A small audio frame classifier, trained from scratch.
Training: soap at rate 0.0021, 1500 steps, batches of 64, held-out accuracy 99%.
Rows from block 7 of a small audio frame classifier, named by matrix and row number. Rows with one number belong to one neuron. Each number is 128 + 32 x the weight over its row's rms, rounded and kept within 0 to 255. All counts start at 0.
After each neuron's rows are labels from the 100 clips, of 14976, where the neuron reaches its highest value: "strongest on" is what is common among them. Only what is clearly more common there than usual is listed. The data: synthesized solo parts of chorales (CocoChorales). In brackets: how many of the 100.
# fc1: second MLP up (model.blocks.7.mlp.fc1.weight, 640x160), inputs 0-159
# fc2: second MLP down (model.blocks.7.mlp.fc2.weight, 160x640, transposed), outputs 0-159

fc1.495 [123 126 122 100  87  84 139 186 130 108 179  87 115 122 110  58 120 160 117  58 162  88 130 124  85 121  97 107  97  92 135 183 242 112 142  95 148 111 125 108 159 116 131 132 106 180 128 119 183 102  93  72 124 164 122  95 136 138 126 142 125 163 117 105 108 132 136 177  57 142 136  94 107 126 102  98 125 131 110 125 184 115 104 101 143 255  88 150  99  91 142 134 114 147  99  45  86 149 117 142 126 128 131 115 195 107 152 107  77  92 128 148 139 140  91 117 107 116 141 174  78 100 104 120 146 122 126 132 116 153 120 136 142 112 126 114 156 141 112 150  92 218 131 104  95 152 115 157  74 179 131 123 149 154 144 153 122 146 131 107]
fc2.495 [ 89 137  87 166 149 121 105 122 158 127  83 176 129  96  90 172 108  51 105 167 148 150 137  85 107 135 104 120 177 111  89  82  42 170 113 146  97 142 125 147 107 211 124 124 109  78 156 139  55 131 200 149  96 115 164 188 138 125 133 138 159  74 180 156 123  97 136  99 150  86 136 125 140 166 149 146 168 169 170 105 127 140 143 132 138  54 161  76 157 173 133 111 158 182 156 151 128 125 139 149 119 132 140  88  73 149  66 209 159 145 127 105  97 126 168 145 125 181 158 154 183 157 151 120 115 151 127 124 121  90  87 119 103 124 130  79 129 116 134 107  84  64 119 160 146 132 169 110 115  95 137 121 101 157 154 103 125 140 116 162]
strongest on: note F#5 (59); note D#5 (35); note C5 (35); note G#5 (32)

fc1.585 [154 158 104 178 138 100 161 117  90 122 153 159 126 142  87 162 113 142 140 104  48 109  66  97  63  58 173 120 155 143 165 133  99 147 141 148 121 102  85 113  79 163 159 123 144 137 103 156 153 119 144 164 135 123 131  97 210 121 128 158 122 141 110 121 149 102 157 155 131 105 157 166 100  91 148 126 122 183 142 115 164 211  66  78  99 148 107 126 139 143 117 200 144 141 106  74  57 122 159 143 112 157  72 127 138 126 119 109 103 138 102 110 183 105 242 103 155 116 134 119  99 160  74 177  97 118 115 107 134 193  79 103 152  83 117 127 123  94 119 161  87  87 113 123 103 151 146 107  91 130 146 135 121 119 139 159 115 185 104 103]
fc2.585 [ 90 143 174  33 103 124 134  73 150 150 123 154 129 135 123 118 126 102 118 109 171 142 151 151 169 145  94 138 123  82 107 135 102 123 135 131 129 114 135 134 146 137 124 110 140 139 132 116 104 125 114  80 117 201 105 148  57 157 147 123  97  78 149 146 118 118  66 125  92 154 110  70 115 167 126 127  86  69 165 130 160  91 160 183 199 105 131 127  71 128 176  69 155 109 115 179 245 150 107 129 138 106 138 154 106 178  84 137 139  93 187 143 128 144  59 151 127 140  85  90 150 119 197  98 148 138 128 131 189  70 150 150 154 157 137 114 181 154 140  78 155 159 159 107 124 141 115 129 174 151 101 134 127 145  77  99 117 101 164 135]
strongest on: note D#4 (100); clarinet (32); viola (30)

fc1.27 [119 138 114 147 166 107 113  91 132 184 109 110  95 171 127  99 135 120 129 128 112  89 110 172 152 124 179 117 174 121 123  96 102 110 142 136 171 167 174 135 153 174 101 153 137  94 174 106  68 136 197 138 120 111 118 171 103 162 130 130  72 113 135 125 103  58 121 177 128 121  89 143 128 105 142 191  90 111 179  98 134 171 147 127 138 111  43 120 179  80 107  72  78 150 157 134 169 175 117 146 179 134 103  98 145 105 103  88 122 127 140 119 145  93  86  79 155  91 155 176 166 113 190  99 152 169 146  92  95 102 176 201 125  91 105 112  77 104 106 139  95 131 196 107 138 105 143 180 124 140 159 135  85 115 128  85 195 155 120 112]
fc2.27 [138 126 153  81 111 127 149 230 107  48 163 145 143  97  97 202 107 110 155 132 129 176 170 112 163 118  71 161  71 160 118 141 190 146 137 135 117  84  75 160  97  84 136 125 117 147 127 143 125 112 100 140 144 141 144  40 169 147 120 103 154 145 137 124 132 156 124 115 118 136 168 116 119 177 151 121 175 139  83  98 138 109 106 163 134 157 210 142 103 130 155 158 144 158 127 107 110 102 173 107  87  89 166 195 156 139 148 139 151 116 102 144 114 162 148 199 106 138 102  95 102 137  71 164 111  97 145 197 175 110  97 102 137 123 139 164 185 216 150 166 158 142  83 158 129 124  90 120 133 126 113 121 128 157 117 154  77 127 126 136]
strongest on: note A#3 (99); tuba (70); note A3 (31); note C4 (28)

fc1.250 [149 164 116 208 158 101 144  23 132 130 170 112 134 114 149 165 128 159 115 134  84 108 116 147 127 127 127 146  59 136  80 106 118 112 141 172  83  72 101 166 192 150 165 153 193 113 122 184  87 149 110 110 153 133 172 114 120 135 113 152 157 158 116 145 112 188 105 148  65 162 123  96 152 173  88 141  76 166 209  85 164 127 143  67  79  89 126 124 167 171 131 141 166  87 123 113 165  92 127  99 154 200 116  99 119 137 105 215  86  88 175 150 132 139  77 128 118 111 108 119  91 122 147 117 157 145 152 131 159 143 186 140 160 119  82 138 116 172  85 130 148 118 121 140 129 143 145 135 116 174 120 156 131 127 157 141 128 143 130 106]
fc2.250 [ 68 129 149  56  95 115  94 161 124 113 105 132 176 107  96 137 149 132 123 156  95 156 173 117 118 109  90 102 146 106 185 153 132 133  99  82 172 122 159 128  98 131 138 103  51 162 178 111 119 125 155 141 104  88  88 153 154 189 145 126  71  76 114  76 180 110 116 125 116  84 125  86 160 118 189 103 119 129  64 143 109 104 102 178 126 207 132 172  89 104 145  96  40 101  98 131 114 147  74 108 100 117 133 145 145 132  99  86 176 137  88 133 127 133 140 110 176 134 152 165 145 142 204 122 127 118 100  56 136 141 108 148 166 100 125  63 178 123 167  91 119 148 129 143 158 122 150  98 118 137 174 124  91 110 114 111 125  88  88 181]
strongest on: note D#4 (95); viola (42); note F4 (33)

fc1.394 [149 175 134 141  72 145 119  80 140 111 102 132 187 113 101 138 153  81 110 170 197 146 123  91  91 115  60 123 108 112  87 117 133 128  88 120 111  88 116 140 136 106  90 157 173 106 113 139  91 134 107 149  63 184 110 107 124 158 131 136 177 118 166 122 117 110 103 144 128 189 107  71 137 118 125 165 175 130 130 217 187  89  92 129 153 164  68 152  81 134  81 147 132 126 116 103 136 146 163 121 118 192 113  87 124 171 141 103  80 160 149 164 122 139 135  91 148 124 177 121  74 190  51 138 133 138 100 153 139 108 126 119  95 181  75  81 141 130 109 109 110  89 136 116  96 102 156 113 123 177 124 116 204  60 165 164 147 111 114 119]
fc2.394 [ 99  86 104 132 147  90 121 156 134 107 132 133  62 177 126 168 116 128  81  92 160 133  84 172 156  91 220  98 162 139 145 112 144 106 158 146 105  97 155  74 113  87 175  89 142 139 142 107 154 116 151  99 186 133 136 112  62 129 129 102 124 129 138 146 182 122 177 141 147  51 163 198 138 118 133 140 127 111 142 104  96 123 148 100 194 118 158  49 118  93 119 116 164 163 164 112 156  90  73 152 112 102 103 149 165 208  54 165 144 133  99 140 119 170 100 167 133 145 112 166 105  67 177 107 113 133 136 149 109 167 135 106  75  88 158  88 142 100 136  98 118 116 113  91 137 127 116 131 147 145 123  99 181 182 181 126 119 130 161  95]
strongest on: note F#5 (70); violin (48); note E5 (33); note C3 (30)

fc1.337 [117 116 155 100 111 110  80 109 133  76  83  45 184 126 144 160  97 149 167 157 147 173 145 147 159 220 132 107 140 130 124 108 171 123 176 120 184 118 152 142 114  97  87 134 165 149  95 132  97 136 105 131 134 146 171 128 137  91 138 162 184 159 174 143 202  96 166 125 163 158 108  93 133 146 193 163 115 183 103  83 127 124 156 143 123 139  79 116 119  61 117 118 170 152 129 143 147  92  98 134 107 151 147 200 136 114 150 112 145  95 157 131  82 112  72 151 100  77  96 124 126 124 206 120 116 141 166 140 152 145 165 123 134  81 103 121 128 109 130 146 103  80 125 103 118 127 143  90 139 159 109 206 107 133  73 177 136 114 216 108]
fc2.337 [ 98 165 108 159 149 115 148 137 117 154 146 214  65 127 153  97 113 110  73  88 128  44 143 149 125  35 127 166 102 132 159 137 126 160  69  93  60 160  62 158 158 122 154 130 103 100 150  81 201 126 148 140  96 119 125  96 103 148 101  80 114 110 134 119 124 155 132 119  92 132 165 146 139  88 120 142 155 100 126 149 106 133 102 132 138 196 181 146  90 136 153 201  55 140 160 132  58 167 122 120 169 105 119 115 136 128 119 166 131 162 132 133 178 137 148 112 132 122 173 163 155 136  96 148 133 169  92 133 166  72 101 160 131 164 158 107 158 142 159 132 158 149  94 156 171 102 108 131 103  75 142 110 140 117 137  46 116 157  97 105]
strongest on: note A#3 (92); cello (57); note A3 (31); note G#3 (27)

fc1.217 [124 153 156 152  81 108 184 129 110 165 127 179 163 169 146 195  72 114  18  59 158  99 148 131 101 108 131  99 122  90  97  99 158 139  77 142 140 122 137 185 183  88 138 106 218  92 109  83  85 117 126 118 119 101 113 126 157 161 196 100 117 114 161 191 149 121 149 156  91 161  51 112 154  44 141 114 102 115 102  54 147 129 136 117 139 139 112 164  90 119  99 123  81  88  63 102 134 102 126 118 124 126 163 140  96  89  97 127  83 130 108 119 120 177 149 146 138 106 109  83 148 121 119 127  86 130 124 151 185 126 111 137 131 136 116 142  99 152 141 142  75 166 148 137  96 132 127 129  94 109 172 166 122 151 126 116  91 158 115 103]
fc2.217 [124 168 135 129 182 114  65 144 150 107 152 144 134 143 141 108 198 137 167 177 117 109 124 122  82  56 123 163 114 206 104 148  82 109 186 129  90  99  86 102 111 183 147 117  95 123 125 164 136  90 147  99 113 168 197  71  74 123  97 110 137 123 137  88 158 115  96 143 137 102 221  92 143 122 139 163 156 141 125 164 183 131 141 112 105 155 107  95 155  94 154 136 101 128 136 198 172 102 123  85 113 141 147 164 124 164 170  83 102  97  93  96 117 110 146 123 113  98  92 174 136 173 174 143 176  96 127 197  98 141 125 162 126 126 103 120 182  84 179 100 120  84  76 117 168 111 113 157 105  99 118 132  99  84 110 140 146 136  77 132]
strongest on: note D4 (95); trombone (31); note C#4 (30); note E4 (29)

fc1.596 [115 115 185 132 106  91  72 132  70 146 112 103 118 116 128 193  72  99 144 127  86 128 120 150  59 169  96 140 149 161 109 192  91 125 169 149 173 131 154 105 125  69  94 124 183 102 142  83 170 151 143 154 120 104 135  80 130 174 114 117  93 130 108 161 123  95 126 218  96  99 133  93 112 167 122 125 116 137 112 125 152  98 106 137 120 128 160  91 176 113 150 135 126 116 132  81 144 119 176 132  50 129 115 159  87  87 113 147 114 138  69 159 183 157  77 113 169 118  55 109  45 135 190  98 152 160 110 153 152  98 152 141 154 148 147 174  99 154 175 132  87  90 126 144  99 164  95 178  95 125 176 134 128 141 128 143 166  99  97 129]
fc2.596 [131 176 107 132 100 173 161 112 184 146 154 110 171 165  92  54 139 138 115 122 213 123 159 102 100 122 160 152  88 119  90  81 129 137  96 104  58 106 134 145 154 148 146 148  56 140  92 128 108 139 131 122 158 113 129 170 103  70 137 110 141 130 179  79 108 154 137  75 123 146 187 155 134  76 135  91 132 146 158 153 177 150 157 141 159 118  72 140  76 155  80 107 106 147 132 176 104 146  75 127 180 124 138  99 153 190 161 133  75 112 177  87 112 124 117 140  93 117 214 161 108 137 115 161  88  84 179 138  95 138 160 116 127  96 123  63 153 117 120 154 130 152  77 120  85  75 192  89 109 126 100 125 130 108 141 129 112 118 165 145]
strongest on: note F#5 (80); note E5 (53); violin (50)

fc1.228 [135 124 195 105 150 120 173 136 118 171 136  95 102 154 111  89 109 128 112  92 163  67 112 155  79 142 160 134 140 208  81 121 172 134  73 166 129 103 158 103  81 162  90 119 133 135  70  93 112  11  93 128 138 163 135  82 152 154 123 128 175 129 199 106  80 143 187  84 111 157 173 123  52 112 105 144 139 176 144 143 154  85 161  96 135 132 145 128 106 127 183 150 183 119 121 108  75 111  96  81 130 148 119 128 119 141 133  81 169 123 109 156 115 107 128 129 162 167 106 169 152 125 206 137  79 150 147 156  95 110 145 115 163 101  80  95 121 122 120 145 121 142 159  70 129 137 160  98 105 135 100 151  91 144 147 113 155 171 156 102]
fc2.228 [ 35 101  99  81 159 109  79  88 113  87  96 127 107 133 127 129 123 142 137 175 158 166 179 124 184 154  92 124  92  68 150 128 126 135 133 164 121 156 123 139 187 117 160 170 159 139 151  91 184 171 185 127 150  95  99 117 136 128 134 112  63 149  58 140 119  95 156 154 194  79  96 148 178 129 190 182 130 128 108 119  87  97 128 190 132  74 123 100 125 108 162 131 129  85 129 138 116 141 187 195 105 140 131 117  85 129 115 141 165 111 125 188 181 157 150 143 167 168 143 163 150 110 104 146  90  72 102 141 116 156 141 167  78 159 146 157  69 138  91 121 108 173 151 150 100 139 133 130 148 139 127 125 125 114 101 150 127  74  79  89]
strongest on: note A#3 (43); note A#4 (40); note G#4 (25)

fc1.230 [ 99  95 120  96 169  90 139 112  95 137  90 138 147 104 124 156 162 133 105 116  99 118 163 116 117 141 118 127  93 144 105  81  69 114 147 125  88  85 115  89 126 117  96 159 109 120  91 193  92 119 127  65 113 125 170  96 129  96  96  98 172 163 144  95 109  80 114 156 145 176  90  73 105  66 156  64 151 164 185  94 175 114 113  83  99 138 149  98  92 169 120 103 115 139 125 111 139 120 157 116  59 124  98 114 133 120 200 129 123 126  74  90 110 116 183 114 135 129 158 158 136 107 145 124 102 173 195 175 133 112 139 119  98 166 112  36 185 156 101 164 156  57 100 115 102 115 166 117 143 156 118 189 108 129 105 120 164 121 206  96]
fc2.230 [107 124 162 118 112 116  95 158 167 127 126 138 153 159 123 117 139 119 127 204  76 163 113 113 117 114 138 115 138  95 131 169 170 137 113 104 108 128 157  95  96 158 145 106 144 185 141  83 123 147 119 156 164 152  53 144  91 106 144 168  91  76 174 169 140 147 147 144 111  47 115 171 121 141  95 197 119  92 105 158  80  97 149 145 163  93 125 123  93  65  87 164 131 100 156 132 146 157 102 174 160 114 147  95  99 142  36 118 157 144 166 162 101 166  83 128 100 142 115 118 100 134  88 108 147  73  54  89  96 105 118 123 115  64 116 185  76 125  96 109 126 157 149 133 168 135 136 128 111  93  96  58 144 112 112 111  99 150  54 185]
strongest on: note F#5 (54); note F#4 (36); note E5 (34); note G#4 (28)

fc1.519 [116 187 143 128 124  95 100  97 101 172 110 123  70 136  77 126 133 110 178 115 114 120 112 108 109 161 119 135 148  93 129 118  95 167 142 117 141  97 149 112 146 115  98 149 155  92  98  24 123 147 125 133 121 141 150 118 116 127  75 160 152 188 120  94 100 112 114 224 121 107 130  82 142 128 181 156  97 145 161 117 152 162 152  85 184 152 125 128 161 152 148 124 108 127  89 107  73 121 116 118  38 151 180  49 138 194  99 171 120  72  72 136 102 158  84  97 127 139 131 126  73  80 150  69 160 160 148 161 127 130 124 158  72 153 159 112  88  77 126 195  74 129 136 126 122 123 139 116 117 148 141  76 142 157 173 139 107 160 149 139]
fc2.519 [ 91 155 123 130 105 173 130 160 141 139 139 133 130  99  51 146 129 103 128 144 116 133  98 187 146 185  92 184 121  67 173 138 138 124 157 114  77 124 140 182 120 136 142 157 144  97 105 166  91 149 121 137 105 137 125 127  54 183 154 148 175 140 161 108 110  88  88 155  77 121  99 142 119  74 179 123  90 115 103 112 158 217 141 119  92  35 121 132 183 135 132 140 158  91 166  57 121  94 150 115 117 149 145 120  99 150 127 163 151 183  95 107 120 139 131  78  96 132 176 151  88  69 114 100 113 136 155 184 104 123  92 117 127 146 127 160 123 135  99 186 153 157 212 113 118 116 191 109 121 133 140 122 149  75 128 160 171 104 158  92]
strongest on: note F#5 (100); note E5 (53); flute (40); instrument: trumpet (38)

fc1.145 [ 79  87 131 122 109 126 180 134 155 102 117 142 169 138  72 152 100 105 129 117 135 129 145 164 134 113 142 134 110 163  57 155 184 100 113 175 158 161 118 111 122 115 151  82 135 130 106 149 118 102 129 125  39 183 163 152 151 106 114 148 103 122 129 133 171 114 151 190 135 115 158  62 108 163 206  91 208 107 127 132  77 156 120 137 167 161 110  93 129 110 153 104 139 151 116 123  74 135  52 121 130  89 201 128  83  82 140  30 102 126 113 135 137 162 109 155 113 200 140  92 125 106 199 125 120  99 118 159 114 125 109 114  95 123  96  73 121  54 130 104 140 140 103  90 133 134 125  50  89 143  89 138 138 131 135 131 137 150 115 125]
fc2.145 [101 169 114  57 181 109 142  92  95  86 124 140 106 126 150 146 176 193 118 112 122 156 127 161 141  89  81 114 140 103 130 157 137 173 127 104 109 106 137 154 108 126  52 178 163 123 121  99 109  94 157 113 139  63 108  74  92 140 179 132 127 106 105 158  86 107  98 128  87 155  96 192 159 132  84 131  75 165 123 104 124 195 120 162 122 125  72 179 142 134 210 171  67 105 126 116 205 110 136 101  89 155 127 100 102 174 154  98 129  77 118 150 120 191  94 119 115  63 133 128 124 162 120 143  83 157 144  97 105 131 127 210 174 173 144  87 131  81 111 133 147 130 126 144 158 136 143 155  88 144 134 144 134 123 164  92  91 118 104 118]
strongest on: note A#3 (100); note C4 (54); bassoon (42); note C#4 (37)

fc1.613 [200 126 186 128 108 103 113  82 150  84 139 132 156  92 114 156 131  78 165 106 167 171 166 117 156 145 203 113 140 108  65 107 114  89 104 128 166 128 115  93 109  74 101 135 131 103 197  74  77 123 145 135 162  96 135 116  83 130  99 135 132 131 118 104 113 117  84 149 156 126 184  46 179 123 138 151 118 155 156 148 116 127 138 167 127  91 157 130 135  90 128 136  91  84  73 160 116  89  89  98 103 115 130 152 119 144 148 131  88  84  82 128 141  86  91 167 176 141 146 111 123 145 121 105  54  85 139 185 123 149 142 158 149  86  73 106 147 129 160 180 142 174 113  79 144 152 213 155 117  81 142 198 130 133 146 125  92 136  92 148]
fc2.613 [ 86 155  95 148 153 148 123 135  69 126  82 154 143 123 135 116 153 165  81 174  27  52 114 181  83 141 114 173 183 199 183 128 126 116  99 125 126 112 103 127 137 157 140  99  75 109  76 146 137 131  93 122  85 149 136  84 170 147 153  95  95  95 148 159 157 105 119 127  96 129  94 203 129 144 110 109 174 122 130  92 117 131 124  73  98 132 117 150 144 166 139  98 138  79 155 154 100  96 149 141 127 173 134 124 140 128  88 177 109 134  97 171 106 183 100  65 146 139  74 163 125 123 143 133 204 106 120 120 110 144 118 133 133 158 118 177 106 109  68 105 139 132 156 144 101 116  76  73 149 179  66  71 101 112  86  99 135 115 166 128]
strongest on: note D4 (84); note C4 (45); trombone (40); note E4 (32)

fc1.127 [158 113 106 121 113 116 183 105 186  96 135 130 100 193  77 149 111  50 154  91  70  77 117 122 160  74 150 118 123 123 144  80 100 138  59 179 136 129 203 217 164 175  86 177 154 126 117  93 129 146 111 117  95 113 152 143  97 146 124  97  67  92 159 165 122 153 152 135 123 153 111 107 111 176  98 112 186 120  79 125 118  91 186 135  86 200 126  60 147 170  77 109 139  96 140  73 128 143 158 127 153 105 172 136 103 122 160 166  98 117 121 149 106 123  75  80 123 117  99 169  99 150 146 109 143 148 134  99 134 147 137 115 103 117 115 139 141 127 127 134 132 154 173 116  91 159 138  63 165 163 155  90 128  94 113 140  93 117 100 163]
fc2.127 [133 140 119 145 173 161  94 131 127 167 120 138 126 113 182 108 161 202 100 184 106 193  86 104 108 153 138 146 150  98  93 146 180  89 218 114 154 102  89  28 122  84 118 109 126  85 114 160  81 110 122 117 163 119 104 139 126 129 143 142 224 153 102 134 126 141  99 122 132 136 129 120 106  80 150 154  93 122 138 150 171 148 102 144 150  76 150 161 156 113 154 146 123 165 143 187 125  96 139 133  93 162 101 107 124 125  84  70 147 134 121 100  98 124 135 211 157 130 193 100 107 117 132 167 149  95 150 123 114 151 177 136 117 125 177 130 156 129 161 111 144 110 115 113 175 103 132 196  68  81  93 180 123 159 180 151 175 166 127 123]
strongest on: note D4 (44); note F#3 (40); note C#4 (32); cello (25)

fc1.573 [126 201 128 118 185  90 178 142 147 102 152 104 165  96  75 176  60 144 103 128  86 131 118 155  92  56  84 114 114 111 137  78 134 146 137 118 139 114 136 191 130  81 191 171 172 103 178 122  68 143  89 162 189 126 125 146 112 138  77 156 112 101  93 131 114 165 158 108  34  66 101 109  82  96 159 141 128 117 104 135 177  98 157 115 123  96 124 134 119 114 130 147 127  95 118  92 199 176 110 156  65 116  97 107 147 132 161 103 111 117  99  80 120 152  81 120 198 111  92 150 123 159 130 130 120 133 127 112 141 113 150 108 124 101 117  85 140 175 115 174 147 107  96 163 104 124 108  90 140 148 112 171  62  91 123  81 149 153 137 130]
fc2.573 [107 120  91 129  36 131 111 125 108 177  97 182 152 192 135 151 174 122 182 144  96 135 146 108 156 128 138 100 170 138 121 177  87 117 160 179  81 104 137  97 127 131 108  67  78 148  78 134 155 141 138 117 126 124 114 147 170 120  76  86 133 133 171 131 127 133 150 115 136 194 137  59 179 103 120 148 103 184  97 182 113 145 114 114 104 163 129 143 170 100 103 155 178 117  93 140 131 147 105 108 150 185 191 115 198 173 111 184  93  94 110 152 144  97 158 174 126 142 136  97 115 123 162 133  94  73 163 117 118 113 179  68 160 116 144 135 100 108 148  61 130  84 183 113 158 173 153 130 116 108 122 133 148 170 179 158  76 132 145 115]
strongest on: note D#4 (99); note C#4 (44); note F4 (29); viola (28)

fc1.628 [ 60 186 111 132 108 125 150 103 147  68 125 139 174 131 115 177  91  94  56 166 200 138 123 142  97  97  86 141  74 107 139 140 125 172 107 126 111 120 102 167  95 134 142 128  91 108 143  92 129 155 153 148 155 124 166 141  97 155  70 198 187 167 128 145 100 109  89 137 123 150 114 115 102 180 152 178 104 132 115 132 135 152 161  82  69 161 124 113 140 128 167 120 163  79 114 165  99 127 140 137 126 143  61 117 140 182 111 128 144 104 110 170 146 141  69 160 168 183 134 148  89 132 150  95 108 120 135 172 149 129 143 173 198 131 150 110 107  64 116 177 127 173 144  57 109 202 115 163 141 121 118 122 164 151 177  98 116 170 175 114]
fc2.628 [116 136 156 106  72 126  57 163 128 174 107  94  61  77 135 169 152 136 136 135 116 136 131 170 114 180 188 132 155  73 141 150 132 105 162 161 105 114 128 109 147 109 128 110 195 125  96 126 127 101  79 126  63 125 146  86 147 153 166  75 117  91 139  96 163 127 125 133 141 115  99  89 168  64 166 131 103 127 100 155 168 140 123 142 182 155  80 123 125 215  83 158 110 154 115 107 132 106 151 174  87  96 221 118 101 133 147 153 119 156 209 133  69 126 151  80 105 106 169 157 112 129  81 131 137 148 122 143 132 129 114 156  69 151 101 111  81 164 121  86 114 111 132 139 156 106 147  66 109 157 155 127  92  74 100 127 129 154  95 177]
strongest on: note F#5 (99); note E5 (46); note F5 (46); trumpet (36)

fc1.53 [ 87 179 143 131 132  55 180  86 113 133 158 109 161 102  86  70 111 109  86 167  96 132 172 147 104 138 101 122 117 105 210  82 172  71 156 136 141 117 123 141 115 115 147 109 192  97 109 142 116 129 150  95  90 119 177 118 105 119 137 128 111 109 155 114 141 172 137 141 113 105 144 137 123 106 156 122 103 141 148 188 139  93  83 124 119 159 119  81 118 128 184 164  92 101 146 183 140 152 134 155 139 136 155 154 144 113 135 159  71  64 136 169 154 161  61 212 146 140 146 161 117 120 120 100 157 142 167 101 174 145 172 164 135  72 100  93  82 137 110 142 110  43  98 111  87 167  83  78 193 141 114 141 122 127 170 179 142 156  92 161]
fc2.53 [136  61  92 125 147 167  78 165 119 130 126  82 126 146 191 134 153 139 181 104 161 158  89 147 198  96 142 136 123 155 142 144 103 166 166 134 173 110 169 191 151 130 139 140  97 106  99 138 145 125  98 142 176 152 118  91 188 157 113 154 110 112 127 176  50  84 154  95 160 199 136 107 118 146 126 149 100 139 135  72 124 109 176  87 143 146 118 175 151 129  58 120  98 165 109  80 120 160 150 103 148 153 100  95  59 101 135 133 198 185 101 131 143 120 144  67 111 103 114 102 129 156 116 110 158 103 185 125 116  79  89 132 161 151 129 166 170 139 106 156 141 198 158 135 194 118 101 129  92 118 171 103 116  96 117  70 159 120 139 136]
strongest on: note D#4 (60); trombone (38); note G#4 (30)

fc1.10 [ 32 149 194 110 101 134 135 156 151  82 116 114 152 145 103 134 155 110 120  53 131 140 102 204 162 154 143  96 168 104  97 162 126  86  97 118  97  81 175 140 122 173 119 152 170 156  94  75  93 108 139 126 132 117  64 137  94 137 128 134 137 106 106 119 110 142 138 109 142 139 125 141 143 103 135  92 106 120 135  69 143 135 127  90 177 184 124 157  96  88 130 139  99 159 122 153 148 165  94 127 132 133 222 134 125 113 123 100  93  41 119 168 105 123  71 130 168 147 145 115 106 129 184 137 153  58 146 152 155 131 169 175  89 127  79  77  76 134 147 173 134 141 141  64 174 147 105  67 111 172 108 104 113 174 103 119 129 152 108 159]
fc2.10 [203 137  56 149 169 104 105 162 149 142  83  90 151  69 131 147 111 111 121 126 159 118 153 130 134 106  99 124 134  80 166 118 214 176 133 144  88 137 121 129 138  78 123  55  79  63 182 174 155 134  96  53  84 124 160 134 165 160 118 134 172 116 150 123 150  69 116 138  75 129  74 140 166 165 147  68 127 124 115 134 112 148  67 180 174 148 170 126 109 154 144 100  82 143 109 128 131 130  92 114  91 141 142 136 101  77 158  97 129 175  57 129 152 181 125 135 105 133 116 113 207 110 103 159 123 146 112  91 151 126 108 129 149 178 125  83 128 156 114 132 123 125 106 107 121  96  77 128 133 109 176 141 190 125 145 113 113 159 113  85]
strongest on: note A#3 (100); tuba (56); note C4 (49); instrument: cello (36)

fc1.576 [186 143 139 195 122 128 153 103 136 136 125  68 107  92 115 163  98 146 166 138 159 118 125 146 122 126 147 110 144  82  58 151 116 126 139 107 110 136 144 146  99 150  92  79 129 112 136  62 120 171 139 183 164  84 166 118  79 142 148 123 128 144 152  99  78 154 149 175 165 153  79  70 151  89 163 109 143 149  52  63 141 146 110 136 165 121  56 121  86 182 110 104 125 139 143 130  75 114  88 123 158 128  99 117 139 129 206 103 125  73 114 126 137 133 156 142 158 177 120 184 182 117 184 139 128  71 119  33  65 168 138 137  81 115 106 146 139 156 156  83 112 136 126 118 150  60 141 138 131 103 131 179 143 131 149 124 121 107 108  92]
fc2.576 [ 84 124 108  56 131 145 158 171 156  81 107 181 129 145 123  73 138 175  99 120  81 134  75 119  74 147  76 102 145 163 154 107 144 161 107 118 168  62  92 118 104 110 138 191 127 108 102 147 134 115  86 108  64 139  84 116 151  94 146 116 121 122 122 172 166  85  68 144 110 107 140 169 138 222  88 166  99 116 186 140 111 124 143 123 132 141 160 149 144 122 124 183 151 131 106 167 180 109 176 166  71 116 193 149  74 112 103 132 138 156 118 126  77  99 108  97 116  86 188  73 102 148 119 127  59 146 127 186 156 127 125 111 127 129  90 116  83  82 143 157 121 122  96  89 126 144  98 126  70 136 109  87 115 169 105 148 134 145 122 151]
strongest on: note D4 (86); trombone (48); note E4 (40); note C4 (35)

fc1.375 [163 102 149  88 158 109 144  41 178 153 109 135 153 172 160 184 122 106 105  99 140 131  97 146 131 166  96 131 120 104 129  71 135 117 138 127 105  96 168 143 133 126 140  88 148 125 127 153  89  75 122 102 136  56 169 105 177 131 176 151  87 145 211 149  67 132 105 124  93  98 127 168 146 117 159 134 133 113 174  99 122 139 140  74 179 127 108 139 178 182 136 114 155 158 133 144 117 123 132 177 122 137  94 159 120 165  59 106  91  77 162 147 192 133 105 179  95 136 170 122 117 125 142 158 121 237 117 109 136  85 126 101 181 148  93 127 130 108  77 153 126 148 150 118  61  91 107 125 181 102  98 113  91  96 120 189 150 134 152 132]
fc2.375 [105 142 137 101 102 177 110 255 104 105 155 133 130 134 100  89 148 129 193 195 128 180 188 142 114 128 121 128 115 151 115 159 130 161 148 152 159 152  86  85 114 144 109 183 109 144 139 133 128 151 136 167 131 161 107 114 114 159  53 182 122 149 119 145 168 117 184 158 145 167 154  82 103 119 113 154 134 137  88 141 123 121  95 165  80 128 143 107  70 105 124 127 117 109 143  80 116 139 160 165 157 106 141 140 156 128 167 152 158 157  88 135  90 125 119  91 107 151  75 139 129 139 144 129 159  68 136 182 150 175 101 198 136  99 151 138  92 151 122 112 130 103 164 150 172 166 145 151  75 178 181 130 233 154 145  80 121 103 103 142]
strongest on: note F#5 (76); note E5 (65); flute (42); note D#5 (37)